{
  "model": "image classifier",
  "dataset": "retinal OCT scans (Kermany 2017)",
  "train_examples": 49215,
  "crop_scale_min": 0.5,
  "activation": "gelu",
  "expert_mlp_ratio": 0.25,
  "width": 320,
  "pooling": "mean",
  "loss": "cross_entropy",
  "sam_rho": 0.05,
  "batch_size": 64,
  "weight_decay": 0.1
}
Rows from block 7, named by matrix and row number. Rows with one number belong to one attention dimension. Each number is 128 + 24 x the weight over its row's rms, rounded and kept within 0 to 255. All counts start at 0. After the name is the row's rms in percent of the matrix's.
# q: attention query, key and value (stacked) (model.blocks.7.attn.qkv.weight, 960x320, the q third), inputs 0-159
# k: attention query, key and value (stacked) (model.blocks.7.attn.qkv.weight, 960x320, the k third), inputs 0-159
q.22 067 [108 129 131 128 133 123  76 128 146 128 140 126 131 126 126 120  84 119  97 123 111 139 158 103 143 129 113 128 160 137 132  92 129 127 123 124 125 116 128 101 130 128 130  82 127 127 127 128 182  90  86 156 196 156 128 127 127 130 152 125 128 138 149 109 111 122 136 122 128 101 127 116 119 137 126 117 127 127 129  73 127  87 142 113 128 127 104 180 145 128 130 124 170  84 173 167 127 147 165 127 125 128 178 128  68 176 128 133 171 126 129 136 123 116 125 131 112 128 120 120 130 128 173 170 190 128 128  89 129 128 143 127 106 128 127 136 116 128  53  87 128 120 145 117 134 127 168 127 116 127 107 135  65 127 130 124 127 157 101 126]
k.22 083 [ 88 133 128 135 125 140 137 123 110 128 120 166 116 124 128 131 130 157 150 128 128  80 150 128 110 131 154 122  91 128 115 144 128 109 142 146 128 128 128 128 123 128 128 128 110 128 111 130 106 128 139 128 123  44 133 110 126 155 109 106 128  90 143 143 151 140 116 138 128 132 129  89 134 142 128 150 118 115 153 180 112 193 107 145  98 106 136 118 119 129 129 128 103 178 144 119 128 127 128 121 122 182  93 130  72 128 112 128  61 130 172 116 129 140 195 131 135 128 129 128 128 128 128  50 128 128 128 203 159 114 117 120 145  68 128 128 148 137 142 226 128 128  85 128 122 118 121 115 123 151 146 128 158 128 128 164 129  70 117  96]
q.23 055 [132 149 128 149 128 167 145 128 109  98 128 128 128 128 128 128 139 130 135 130 128 128 128 128 128 150 160 128 128 128  87 166 151 123 128 202 128 128 128 162 106 128 128 128  85 123 115 143  96 128 136 124  71 128 128 117 109 128 128 128 155 128 107 140 146 185 128 128 128 210 163 128 189 132  92 183 109 128 128 128 128 152  89 128 128 128 135  26 128 123 144 146 125 144 128 123  58 121  76 128 129 128  99 128 128  76 141 120 111 129 128 105 165 128 128 157 130 105 151 206 128 128 117 126 104 102 161 163 172 108  95 128 128 123 128  85 105 123 145 153 126 136 128 128 128  83 120 106 105 161 172 113 155 124  74 146 128 102 132 141]
k.23 033 [186 129 132 129 130 129 114 152 131 125 135 128 191 128 125 131 132 144 125 110 127 126 128 105 153 130  78 172 125 125 147 130 129 139 130 121 127 126 134 122 139 126 149 129 141 127 156 128 126 159 133 125 126 142 128 130 126 133 154 129 130 126 130 129 130  91 157 130 114 130 126 126 134 129 126  79 153 125 120  70 127 128 126 111 128 121 130 177 127  83 173 143 123  97  95 124 123 130 168 116 123 130 125 100 128 125 146 127 172 122 130 125 108 129 119 144 108 127  91 164 146 140 124 166 127 126 126 107 123 128 128 127 129 186 128 131 129 102 133  65 128 128 149 130 126 127 133 147  84 101 132 143 128 153 128  92  92 182 216 149]
q.24 006 [125 128 130 108 102  94 125 128 128 127 139 128 128 128 128 122 117 125 136 129 124 128 131 128 130 124 123 247 137 136 139 133 104 121 129 130 126 150 187 116 128 132 127  80 149 131 128 130 164 117 127 136 130 112 128 128 116 129 129 127 102 109 128 128 146 111 128 127 129 134 129 124 144 192 128 108 190 132 123 125 148 255 127 128 129 135 128 128 126 129 128 128 126 126 189 140 127 147 128 125 135 127 133  75  92 129 129 126 101 128 130 128 110 128 132 132 130 123 127 128 129 124 128 114 133 144 130 128 138 129 183 128  94 127 128 127 128 128  21 180 129 127  59 121 127 128 127 130   0 105 128 128 124 135 131 128 129 129 121 130]
k.24 053 [128 128 128 129 128 128 128 128 128 128 128 128  21 128 128 128 128 128 128 128 128 128 128 128 128 128 128 128 128 128 128 128 128 128 128 128 128 127 128 128 128 128 128 128 128 128 128 128 127 128 128 213 128 127 128 128 128 128 128 128 128 127 128 128 128 128 128 128 152 129 128 128 128 128 128 128 127 128 128 128 128 129 128 128 128 128 128 128 128 128 128 128 128 128 128 128 128 128 128 128 128 128 128 128 128 128 128 128 127 211 128 128 129 128 128 128 128 128 128 128  45 128 128 128 128 128 128 128 128 128 128 128 128 128 128 128 128 128 128 128 128 128 128 128 128 128 128 128 128 128 129 128 128 128 128 128 127 128 128 128]
q.25 040 [128 127 127 130 130 128 132 128 122  89 129 167 128 128 117 152 162 190 173 129 158 113 126 127 133 132 129 169 102 128 128 157 129 134 144 153 117 145 159 143 140 128 128 146 128 128 127 128 119 128 129 106  96 105 129 127 128 137 128 129 124 115 128 130 184 128 128 142 132 153 127 129 146 154 113 131 128 128 158 138  92 202 114 129 127  96 135  74  96 105 126 139 103 169 122 103 119 132 110 127  88 151  95 128 145 118 104 140  80 124 137  98 125 144 178 153 139 128 165 153 139 158 100  92 113 130 127 157 203 128 128 115 132 139 130 130 144 128 151 192 112 130  96 139 128 128 123 128 136 128 170 128 193 135 116 150  88  94 136 135]
k.25 038 [135 114 135 121 149  95 114 126 126 128 123 131 168  86 125 136 130 138 133 121 128 125 127 126 136 129  75 137 121 119 131 100 105 128 137  83  96 127 147  83 166 120 174 137 159 128 188 103 125 147 128 138 170 125 128 137 129 134 132 125 128 118 145 100 132  73 126 126 101  91 100 130 112 105 123  71 148 119 128 131 124 130 166 142 126 120 120 160 108 119 128 124 122 132  31 148 126 132 222 125 123 111 121  96 128 127 124 127 147 122 132 127 111 135 102 135  78 144 119 132 136 149 138 116 141 130  96  98  80 138 149 122 113 200  72 199 152 131 144 107 129 127 136 130 124 141 169 161 140 102 133 129 128 146 134 118 106 145 137  78]
q.26 069 [128 132 127 159 125 168 149 128 120 100 127 128 128 130 129 149 134 128 128 138 128 118 128 129 128 154 179 128 127 128  78 179 148 113 131 160 129 128 128 178 115 128 122 143  72 128 124 144  98 128 131 114  80 111 128  92  99 127 128 129 152 128 111 145 150 188 128 128 128 189 155 132 160 135  93 183 105 128 128 138 124 145  82 128 131 128 137  44 128 126 127 158 121 153 132 107  74 116  80 120 129 128  87 128 129  87 132 114 106 129 128  98 172 133 128 152 135 108 154 155 128 128 116 112  90  95 156 194 173 102  97 128 141 128 128  68 108 128 128 160 128 139 109 128 128  85 124  88  96 166 179 120 173 123  87 141 128 104 128 128]
k.26 073 [192 129 136 116 125 126  97 140 131 127 151  93 145 128 128 130 131 145 117 121 143 165 124 118 139 123 108 138 146 127 155 129 129 174 124 123 127 140 135 122 128 134 137 119 145 127 175 127 127 170 131 121 126 162 125 135 138 131 162 129 123 127 130 129 129  98 153 129 126 119 126 127 135 129 130  92 133 158 112  79 141 128 127  83 128 124 128 184 128  94 163 134 126  92 106 126 127 129 158 127 126 130 132 109 142 126 154 158 163 125 107 127 119 115 123 130 105 139  91 156 141 132 118 178 135 127 127  96 126 136 135 131 123 183 149 131 129  92 134  87  95 128 159 129 129 130 154 137 113 123 125 165 135 140  92 103 105 183 213 176]
q.27 090 [116 129 130 128 131 122  81 128 144 139 142 111 130 127 127 110 103 109  95 125 118 153 158 108 170 126 117 128 157 144 138 109 129 127 114 126 126 127 120 103 129 132 129  81 128 128 126 128 182  82  95 170 195 163 128 128 127 129 156 126 128 154 139 117  95 127 141 107 136 104 128 114 125 130 136 128 131 127 122  81 134  85 137 116 129 134 104 169 150 142 129 110 159  85 186 148 128 132 161 128 126 117 182 128  96 178 128 138 189 128 128 156 128 105 126 119 115 128 127  97 130 114 144 168 186 128 139  93 128 128 137 133 106 128 126 128 108 128  41  81 128 124 152 126 145 128 152 128 121 125  77 136  75 128 129 125 141 167  94 126]
k.27 092 [ 85 128 127 145 122 145 128 125 109 128 123 172 127 123 114 128 138 160 150 129 126  72 147 128  99 136 163 112  96 128 114 155 128 100 134 153 129 127 128 128 122 128 128 129  98 128 113 130 106 127 128 128 126  47 129  99 113 154 118 101 128  95 145 154 145 139 115 133 126 134 124  84 129 145 127 143 106 112 151 173 107 173  95 138  93 106 134 119 123 128 132 131 106 172 141 109 129 128 128 118 111 198  94 135  64 128 111 128  64 130 179 108 142 141 191 133 137 128 120 132 127 125 114  67 128 124 126 187 156 108 109 103 156  77 128 128 155 132 140 207 128 128  93 128 116 106 124 102 121 164 152 128 147 120 138 162 125  76 115 101]
q.28 062 [132 128 127 144 126 123 126 136 122 130 144 128 129 128 128 125  66 111  82 128 122 130 129 123 128 129 107  79 192 128 126  97 140 110 107 129 128  97 121 129 118 206 128 120 124 128 128 136 128 127 127 127 129 133 128 123 119 121 160 128 142  80 128 114 109 137 145 126 127 127 136 126 131 132 129 127 102 137 119 113 142  89 145 125 127 147 126 127 143 130 131 128 217  70 128 196 128 131 128 142 131 128 143 139 114 128 133 124 133 131 127 129 149 122 127 129 129 126 128 129 122 117 196 214 129 119 131 126 124 101 104 134  96 128 128 127 125 125 125 119 128 129 189  97 126 112 129 126  88 141 123 123 124 117 124 128 128 151 134 128]
k.28 045 [128 128 128 134 127 126 122 132 119 129 144 129 129 128 126 126  88 125  78 127 123 131 128 127 125 128 108 109 177 128 128  97 130 116 118 134 128 113 127 128 121 131 129 115 126 128 130 129 137 126 124 125 132 132 127 127 123 127 156 127 156 143 128 106 122 128 142 124 127 126 129 125 130 134 128 120 119 136 109 114 135 107 144 125 127 131 108 128 159 129 130 129 171  72 129 164 129 134 128 143 130 127 136 132 115 128 141 126 132 131 124 128 134 121 128 129 129 128 128 129 119 124 169 170 128 125 128 126 125 126 125 127 111 128 128 128 123 123 122 116 128 137 167  80 127 120 132 128  96 135 126 127 124 121 127 128 127 148 132 128]
q.30 044 [156 127 127 129 115 139 159 128  93 112 112 150 128 128 129 128 170 140 159 132 130 125 108 132  85 128 141 128 114 128 128 175 128 128 127 144 128 128 141 131 127 128 128 191 128 129 128 128  80 158 145 106  68 113 128 128 128 128 119 129 128 111 120 131 154 130 128 127 120 168 128 129 128 130 128 128 128 128 128 170 129 173 114 128 128 129 130  78 108 128 132 128  96 172  66  87 128 137 116 128 130 127  74 128 147  88 128 128  69 130 128 126 128 128 128 150 141 128 133 163 128 127  86  90  83 128 126 168 127 127 128 128 128 128 128 128 146 128 233 180 128 128 128 128 108 127 119 128 128 128 182 121 173 128 127 128 124  93 140 135]
k.30 053 [164 129 130 127 144 128 129 128 149 127 128  87 129 136 131 129 129 108 107 127 128 167 124 128 153 129 124 128 160 123 128 126 128 129 129  97 129 127 128 128 137 127 125 128 128 128 129 127 128 133 132 127 127 210 128 128 129 119 128 158 128 187 125 128 102 128 128 130 128 129 144 183 128  91 127 128 128 126 114  89 138  75 133 129 185 151 128 128 149 126 116 124 137  96  94 127 108 123 128 127 132  67 158 128 218 119 130 128 192 126  61 147 128 129  74 129 108 127 141 119 129 130 127 201 128 128 146  49 124 130 128 139 128 152 128 128 111 129 125  35 128 139 143 128 127 128 127 128 138 120 124 128 124 128 112  74 140 187 154 131]
q.31 048 [129 133 128 156 128 159 150 128 114 111 128 128 128 128 128 128 128 128 128 130 128 128 128 128 128 145 164 125 128 128  79 153 154 113 128 159 128 127 128 160 106 128 128 128  76 128 126 146  95 128 135 121  61 128 128 107 104 128 128 128 157 128 105 128 135 198 128 128 128 201 176 128 181 131  97 201 106 132 128 128 128 144  97 128 128 128 128  20 128 128 129 145 128 131 128 128  62 109  82 128 128 128 102 128 128  79 142 122 115 128 124 121 177 128 128 146 130  97 159 171 128 128 128 128 102  94 173 185 171 103  94 128 128 126 128  72  96 128 128 156 126 134 128 128 128  81 118 103  82 169 159 115 161 121  63 146 128 112 130 140]
k.31 050 [174 129 136 129 116 128  88 152 129 127 148 128 173 124 125 129 130 144 113 121 137 135 128 106 136 129 101 152 133 129 149 129 129 149 127 130 111 127 152  93 128 133 154 120 140 127 183 128 127 152 128 127 129 133 128 127 127 138 186 126 129 128 133 129 129  86 166 118 118 129 126 111 145 148 127  74 130 134 112  73 140 128 127  95 128 123 124 189 128  87 196 134 126  98 116 127 127 135 181 127 126 138 127  99 127 127 162 142 164 125 129 127 124 123 126 141 116 128  75 168 137 131 127 169 146 127 115 114 127 127 136 126 128 179 128 135 128  89 130  89  96 128 158 117 127 127 159 134  92 128 130 162 128 142 128 114  90 178 212 173]
q.33 020 [155 121 119 125 105 116 126 127 117 132 161 126 125 128 130 128  93 119 129 146 176 124 121 136 130 121 109 130 128 128 140  97 124 131 118 148 126 156 133 128 122 135 125 114 131 131 141 127 132 128 125 129 129 124 128 132 132 128 135 133 125 124 127  83 128   0 128 128 129 126 173 136 155 168 133 160 132 156 119 127 132 183 173 124 127 129 123  77 126 130 128 136 128 128 146 151 132 149 128 131 141 127 129 125 207 129 129 130  86 131 127 127 126  97 142 119 155 129 167 128 123 127 174 107 129 130 138 141 216 131 130 131 126 128 130 122 127 126  95 185 116 127 128  99 130 131 124 132 119 125 126 129 137 132  65 128 129 128 130 141]
k.33 046 [128 114 128 127 128  73  93 127 127 141 125 128 128 128 130 123  70  71 103 129 128 127 130 102 146 128  72 129 188 115 128  76 127 128 124 128 128 128 130 127 128 137 128 131 165 139 128 127 183 128 128 128 128 137 128 147 128 128 147 128 128 128 128  95 128 116 129 117 128  90 126 120 126 126 128 106 166 126  97 127 128  80 183 128 123 138 111 128 127 128 128 128 180  81 127 207 128 131 139 133 134 101 162 124 102 128 128 109 140 128 128 137 116 123 128 131 127 126 128 128 128 128 198 180 128 129 128 126  66 129 147 128  72 128 125 130 129 128 128 111 128 128 179  70 128 133 141 150 126 107 128 128  64 129 130 128 128 129 127 120]
q.34 023 [111 129 147 128 145 128 130 128 171 126  80 129 128 127 118 131 164 132 132 122  89 128 127 129 127 130 128 129 124 127 128 128 129 129 184 102 129 128 118 129 143  84 129 143 130 124 126 125 124 130 135 127 125 128 129 128 128 128  74 127 118 128 128 148 128 107 113 130 127 113  63 128  34  78 124 124 128  65 148 134 122  89 120 135 128 123 132 199 127 127 123 118 128 129 125 125 169 116 126 102 118 131 126 128 129 126 122 128 153 125 128 125  95 168 118 130 117 128  82 128 140 129 107 127 127 128 107 127 130 139 128 126 129 128 128 128 145 173 146  86 163 128 128 164 125 170 128 128 235 128 132 128 133 128 236 120 127 128 108 113]
k.34 042 [150 128 128 120 151 128 181 128 128 128 128 128 128 128 132 150 179 131 217 128 128 128 103 145 119 128 141 128  75 111 128 128 128 130 136  90 129 128 128 128 128 102 128 128 128 123 128 115 105 131 140 128 126 128 128 128 128 128  82 210 128 128 121 128 128 128 120 153 128 128 128 171 122  79 128 140 125 128 150 146  86 194 128 141 153 128 134 128 128 128 108 128  99 177 101  93 128 112 103 139 128 128 119 128 187 121 121 128 128 128  96 128 128 130 128 128 128 134 128 128 128 128 107  32 128 130 128 128 128 145 128 141 145 128 128 128 128 135 189 128 128 128  69 180 128 128 128 128 202 128 128 128 129 128  99 128 128  94 128 128]
q.35 018 [142 127 123 128 123 128 127 128  50 129 137 127 128 128 134 126 126 124 126 131 128 128 128 127  83 127 128 128 129 128 128 128 127 117  92 169 127 128 128 127 111 164 127 122 128 129 130 132 108 127 120 128 131 128 128 128 128 128 160 129 128 128 128 128 127 130 153 126 129 176 146 128 230 167 130 127 128 207 118 125 146 159 128 125 128 133 124   8 128 129 157 127 128 127  73 129 124 137 131 128 133 126 129 128 127 129 141 126  53 131 128 129 128 117 129 172 136 128 144 128 118 126 128 128 129 128 128 129 126 102 123 129 127 128 128 128 126  80 220 144  94 128 128  85 124 121 128 128  92 133 124 128 123 128  88 128 129 128 127 136]
k.35 032 [128 128 128 128 128 128 109 128 128 128 128 128 141 128 128 128 128  82  65 128 128 148 128 102 141 128 128 128 186 133 128 128 128 128 128 169 128 128 128 128 128 140 128 128 128 128 170 167 148 128 111 128 131 153 128 128 128 128 135 111 129 128 128 128 128 128 128  97 128 128 128 128 128 128 128 128 128 128 118  80 154  57 128 113 128 153 128 128 143 128 131 128 157  81 135 128 128 128 128 128 128 128 157 128 128 128 145 128 139 128 128 128 128 128  90 128 128 115 201 128 128 128 128 243 128 119 128 107 128 128 128 128 125 151 128 128 122 113  70  85 128 128 178 118 128 128 141 128  91 128 128 128 103 128 128 128 128 184 128 169]
q.37 079 [128 255  36 128 128 128 128 128 128 128 128 128 128 128 128 128 128 141 128 128 128 128 128 128 128 128 128 128 128 128 128 128 128 128  21 128 101 128 128 128 128 128 128 128 128 107 128  50 128 128 128 128 128 128 128 128 128 128 128 128 128 128 128 128 128  18 128 128 128 128 128 128 128 128 128 128 128 128 128 128 128 128 128   7 128 128 128 128 128 128 128 128 128 128 128 128 128 128 128 128 128 128 128 128 128 128 128 128 128 128 128 128 128 128 128 128 128 185 128 128 128 255 128 128 128 128 128 128 128 187 128 128 128 128 128 128 106 128 128 128 128 128 128 128 128 128 128 128 128 128 128 128 128 128 128 128 128 128 128 128]
k.37 013 [128 128 128 128 128 131 128 128 128 128 128 128 128 128 128 128 130 128 128 128 128 128 128 128 128 128 129 128 128 128 128 129 128 128 128 128 128 128 128 128 128 128 128 128 126 128 128 128 126 128 128 128 128 125 128 126 128 128 128 128 128 128 128 130 128 128 128 128 128 128 128 128 128 128 128 128 127 128 128 128 127 129 127 128 128 128 128 128 128 128 128 128 125 128 128 126 128 128 128 128 128 128 128 128 128 128 128   0 128 128 128 128 128 128 128 141 128 128 128 128 128 128 125 128 128 128 128 128 129 128 128 128 131 128 128 128 128 128 129 128 128 128 126 131 128 128 128 128 128 128 128 128 128 128 128 128 128 128 128 128]
q.38 041 [134 130 119 153 119 164 129 134 105 128 154 128 128 130 135 128 117 127 127 141 128 128 128 128 128 131 137 113 129 128 113 128 177 108 123 155 127 128 128 162 106 131 119 125  83 128 130 162 112 128 128 128 122 128 128 101  96 128 141 144 181 127 113 128 128 210 128 128 128 194 209 128 221 140 129 198  80 156 126 127 133 136 128 127 128 129 127  49 134 128 131 147 128 128 135 128  61 130  92 132 131 128 128 138 127  90 148 111 128 130 128 129 202 121 136 138 133  89 163 128 124 128 135 128 122  96 192 133 133  97 101 131 128 128 128  94  88 108 127 138 124 142 128 125 129  54 128 101  46 171 128 128 138 115  58 135 128 128 166 137]
k.38 067 [153 128 138 129  93 129  69 137 128 127 148 128 147 125 122  91 107 133  68 128 128 136 129 118 136 128 122 161 146 178 127 129 129 127 108 167 109 127 155  85 127 154 143 113 128 128 163 140 145 128 107 127 134 125 128 128 127 144 184  85 129 128 139 128 128 110 160 106 123 128 125  63 167 192 127  87 130 128 101  59 163 113 128  65 126 127 116 136 129 117 180 130 133  99 138 144 127 190 180 114 127 151 152 114  98 143 163 147 137 127 166 127 127 113 128 133 128 128 107 143 129 128 128 196 134 127 127 126 131 127 150 124 124 137 127 128 128  90  90 120 119 128 168  99 127 127 131 127  73 128 129 128 122 127 130 128 127 174 160 172]
q.39 032 [140 128 116 145 118 163 127 131  96 128 161 128 128 129 137 126 115 126 126 133 128 128 128 127 128 128 128 124 130 128 122 128 166 105 101 162 127 128 128 150 104 149 128 119  89 128 130 159 122 128 127 128 129 128 128 106 105 128 156 136 183 128 120 128 128 202 134 127 128 184 208 128 207 143 130 188  82 168 123 126 137 148 128 126 128 131 126  58 128 128 131 143 128 127 129 129  78 134 116 137 130 127 128 128 127 119 157 125 128 129 128 129 195 120 133 153 133 101 162 128 123 128 134 128 128  99 178 128 127  95 105 130 128 128 128 107  89  93 124 140 117 128 128 121 129  48 128 112  30 164 127 128 125 128  45 132 129 128 160 135]
k.39 053 [142 128 132 129 102 129  69 132 128 127 134 128 147 128 117 100 105 128  56 125 128 129 136 113 132 129 122 162 157 162 127 129 129 127 121 167 123 125 140 102 126 153 141 128 127 128 145 149 149 128 113 127 128 128 128 127 122 143 186  77 129 128 142 129 128 116 150 110 120 133 128  79 157 184 127  95 135 128 102  64 168 100 128  71 125 128 122 128 134 113 172 132 129  90 133 142 127 173 166 104 127 144 155 128  94 128 157 127 136 127 164 127 128 120 128 134 128 127 127 141 128 128 128 224 128 127 128 128 137 122 148 122 125 133 127 127 128  95  85 121 128 128 171 103 128 127 130 127  57 129 129 127 126 127 133 128 128 179 146 165]
q.41 036 [119 138 137 155 130 173 118 131 128  93 129 128 128 128 103 134 173 176 129 125  96 129 132 128 125 142 187 122  62 125 116 180 141 125 137 127 128 121 128 128 128 113 124 140  83 119 128 133 118 127 134 128 128 114 128  78 101 129 117 118 144 131 128 158 132 132 128 128 129 139 128 128 125 124 123 136  76 119 207 129  97 125 100 128 135  78 136 128 134 127 122 127  76 180 128  61 121 128 119 108  83 147 107 135  94 123 128 126 129 127 134 111 132 183 128 153 128 122 127 128 141 128  95  73 127 121 131 128 134 111 120  71 180 128 128 128 129 140 140 120 141 133  82 195 126 116 124 110 128 159 160 124 129 118 154 125 128 128 129 126]
k.41 023 [255 130 132 116 144 139 121 128 133 122 127 131 131 128 128 131 255 173 177 123 127 126 127 126 131 131 130 180  78 128 127 166 129 150 135 104 124 126 134 119 128 125 130 134 126 127 132 111 115 140 131 124 126 134 128 127 127 134 125 158 128 122 130 144 136 125 127 131 126 130 103 125 129 122 125 128 126 123 130 128 114 132 100 127 127 116 132 127  85 121 128 130  87 135  64  63 126 136 151 124 100 113 123 129 169 124 128 126 153 119 131 128 112 133 128 137 110 131 119 130 132 148   0 106 125 151 120 116 128 174 129 126 160 134 128 150 161 136 133 128 128 128 123 214 124 126 138 127 190 129 136 127 124 126 128 128 124 119 130 114]
q.42 018 [128 128 129 121 128 128 147 128 128 138  42 128 128 128 127 128 151  95 128 127 128 128 129 128 128 129 128 128 128 128 128 128 117 127 128  65 128 128 128 128 128 128 128 128 166 128 128 128 127 128 128 128 128 128 128 150 174 114 114 127  77 129 128 128 117 111 128 128 128  61 121 128  47  86 128 105 167 128  97 128 128 128 128 128 128 178 129 127 128 128 128 129 128 128  76 128 128 118 128 127 153 129 130 128 143 128 128 128 128 128 128 141 107 128 127  96 128 128 129 128 128 128 103 128 128 127 128 128  98 140 128 130 129 128 128 128 128 128 128 128 128 128 137 128 128 186 128 132 255  99 128 128 129 128 128 128 128 128 127 128]
k.42 020 [ 31 127 127 127 128 127 255 128 128 131 128 128 127 128 133 134 128 112 128 129 129 108 128 135  91 127 127  56 131 122 129 127 127 129 127 127 128 129 104 146 128 128 128 128 129 129  93 127 129 128 128 129 129 129 128 129 130 126  87 131 127 128 128 127 128 138 128 128 128 127 128 158  72 120 129 185 129 128 164 228 117 128 129 160 128 145 127 128 127 129 108 128 130 128 134 130 129  39  98 137 131 125  88 138 129 129 128 129  63 129 128 131 127 127 127 125 128 129 172 127 127 128 146  81 128 129 127 137 125 129  90 132 127 116 128 129 128 128 146 129 128 128 131 127 129 129 111 129 168 127 124 128 144 129 127 128 128 108  79  87]
q.43 026 [152 127 121 137 126 142 132 135  72 129 128 128 128 128 136 127 128 126 127 137 128 128 128 127  77 127 128 128 128 128 108 128 140 122 124 165 127 128 128 132 112 129 128 146 124 129 117 146  54 128 130 128 128 128 128 115 128 128 128 134 146 128 111 128 128 164 128 127 129 188 157 128 221 140 129 162 102 168 126 128 131 144 128 128 128 131 125   0 128 128 135 141 128 128  81 128 103 133 103 128 131 126 118 134 128  99 149  94  83 130 128 128 156 125 130 164 136 128 140 128 125 128 128 128  95 121 128 134 127  99  80 129 127 128 128 128 127  99 244 143 123 131 128 128 102  92 109 127 122 156 141 105 158 124 117 132 129 128 137 131]
k.43 040 [183 128 135 129 128 129 108 129 128 127 128 126 151 128 127 124 128 102  78 127 128 169 128 101 140 129 129 128 174 129 127 129 128 127 129 141 128 127 128 128 128 134 136 128 127 128 175 147 141 128 126 127 128 173 128 127 127 129 147 127 129 128 132 129 128 128 131 104 127 129 128 128 128 128 127 128 127 128  99  42 149  89 127  89 128 162 129 128 134 124 137 129 145  77 128 127 125 128 135 127 127 128 162 128 154 127 156 128 154 127 128 127 128 128  94 129 128 123 151 129 129 128 127 239 128 127 130  66 129 127 128 127 124 167 128 127 105  91  87  76 125 128 181 109 127 127 143 127 102 129 129 128 105 127 123 120 127 187 128 186]
q.44 018 [128 128 128 128 128 128 128 128 128 128 130  90 128 128 128 128  85 124  85 128 128 128 128 128 128 128 126  87 169 128 128 124 128 127 125 128 128 126 127 128 128 129 128 128 127 128 128 128 128 128 128 128 128 128 128 128 128 128 145 128 130 128 128 126 128 128 131 128 226 128 128 128 128 128 128 129 119 128 126 127 129 112 130 128 128 136 128 128 128 128 128 128 181  89 128 161 128 128 128 128 130 128 130 128 128 128 128 128 128 128 128 128 130 128 128 128 128 128 128  91 128 128 165 207 128 128 128   0 127 127 127 129 126 128 128 128 128 128 128 128 128 128 168 102 128 127 128 128 115 129 122 128 128 128 128 128 128 132 128 128]
k.44 056 [128 128 128 128 128 128 128 128 128 128 128 128 128 128 128 128 128 128 126 128 128 128 128 128 128 128 128 128 128 128 128 128 128 128 128 128 128 128 128 128 128 128 128 128 128 128 128 128 128 128 128 128 128 128 128 128 128 128 128 128 128 128 128 128 128 128 128 128 128 128 128 128 128 128 128 128 128 128 128   0 128 128 128 128 128 128 128 128 128 146 128 128 129 128 128 129 128 128 128 128 128 128 128 128 128 128 128 128 128 128 128 128 128 128 128 128 128 128 128   0 128 128 129 128 128 128 128 128 128 128 128 128 128 128 128 128 128 128 128 128 128 201 174 127 128 128   0 128 128 128 128 128 128 128 128 128 128 128 128 128]
q.45 054 [128 128 128 128 128 128 128 128 128 128 128 128 128 128 128 128 128 128 128 128 128 128 128 128 128 128 128 128 128 128 128 128 128 128 128 128 128 128 128 128 128 128 128 128 128 128 128 128 128 128 128 128 128 128 128 128 128 128 128 128 128 128 128 128 128 128 128 128 128 128 128 128 128 128 128 128   0 128 128 128 128 128 128 128 128 128 128 128 128 128   0 128 128 128 128 128 128 128 128 128 128 128 128 128 128 128 128 128 128 128 128 128 128 128 128 128 128 128 128 128 128 128 128 128 128 128 128 128 128 128 128 128 128 128 128 128 128 128 128 128 128 128 128 128 255 128 128 128 128 128 128 128 128 128 128 128 128 128 128 128]
k.45 011 [129 129 128 131 128 125 129 128 128 127 128 128 128 128 124 128 128 128 127 127 126 126 129 127 125 130 131 206 126 128 126 131 131 125 129 128 128 126 128 128 128 127 128 129 132 127 128 128 123 128 128 127 128 126 128 125 124 128 128 128 132 128 128 130 128 129 128 128 128 130 128 127 128 129 255 129 158 128 131 128 126 128 125 128 128 125 130 128 129 128 128 128 126 130 126 123 127 128 128 125 126 133 126 129 127 128 128 128 127 128 255 127  74 130 128 131 128 127 128 128 128 128 127 126 128 125 129 128 129 126 126 124 131 128 243 128 128 128 133 128 128 128 128 130 128 125   0 125 124 131 131 128 132 126 128 128 128 128 128 128]
q.46 020 [128 128 128 128 132  94 128 128 139 128  81 128 128 128 128 128 143 128 128 128 128 128 128 128 128 128 127 128 128 126 128 127 128 146 164  50 128 128  82 128 128 102 128 129 165 129 127 128 128 128 127 128 128 128 127 139 163 128  78 128  96 128 128 127  98 121 128 128 128  98 116 136  55  73 129 127 141  90 128 128 128  57 129 128 128 127 128 142 128 128 108 128 128 128 123 129 135 115 128 129 128 128 128 128 153 129 109 128 144 128 128 128  89 136 128  57 128 128 128 128 128 128 128 128 128 128 124 128 128 165 128 128 128 128 128 128 128 139 134  94 134 128 128 139 128 207 128 129 255 114 127 128 128 128 188 128 132 128 128 123]
k.46 027 [127 127 126 119 142 126 209 128 128 131 120 127 127 128 146 126 132 127 189 130 129 130 120 150 111 126 126 123  99 127 129 126 127 130 127 108 127 130 128 127 128 105 110 127 130 128 128 121 118 128 128 131 129 130 128 130 130 127  71 195 125 128 117 126 127 127 129 129 130 126 128 135 106 102 130 136 129 128 144 165  89 167 130 166 146 130 127 129 127 140 107 126 130 172 121 130 130 119 131 168 130 115 129 128 148 129 128 129 115 130 112 131 127 127 128 126 127 129 128 120 122 127 130   0 129 138 133 127 123 141 129 140 127 124 128 130 128 131 169 128 128 128 115 140 129 130 128 130 237 127 125 129 127 129 108 128 129  91 126  98]
q.47 010 [128 128 128 128 128 128 128 128 128 128  50 128 128 128 128 128 186 128 128 128 128 128 128 128 128 128 128 128 128 128 128 128 128 128 128  61 128 128 105 128 128 128 128 128 128 128 128 128 128 128 128 128 128 128 128 128 201 128 128 128 127 128 128 128 128 128 128 128 128  88 128 128   8 110 128 128 128 128 128 128 128  97 128 128 128 141 128 128 128 128 128 128 128 128  63 128 149 128 128 128 128 128 128 128 132 128 128 128 128 128 128 128 128 128 128 128 128 128 128 128 128 128  65 128 128 128 106 128 119 128 128 128 128 128 128 128 128 128 151 128 128 128 128 136 128 170 128 128 255 128 128 128 128 128 145 128 128 128 128 114]
k.47 012 [128 128 128 128 150 128 255 128 128 128  95 128 128 128 129 160 145 128 128 128 128 129 128 128 128 128 128 128 128 128 128 128 128 128 128 128 147 128 128 143 128 128 128 151 128 128 128 128 128 128 128 128 128 148 128 128 128 128  81 144 128 128 128 128 128 128 128 128 128 128 128 255 104  24 128 223 128 128 128 128 128 133 128 131 146 128 164 119 128 128 128 128 128 128 128 128 128   0  75 128 128 128 128 128 236 103 128 128 128 128 128 128 128 128 128 128 128 128 167 128 128 128 128 128 128 128 170 128 128 128 128 128 128 128 128 128 101 128 128 128 128 128 129 128 128 128 128 128 153 128 128 128 128 128  34 128 128 128 128 128]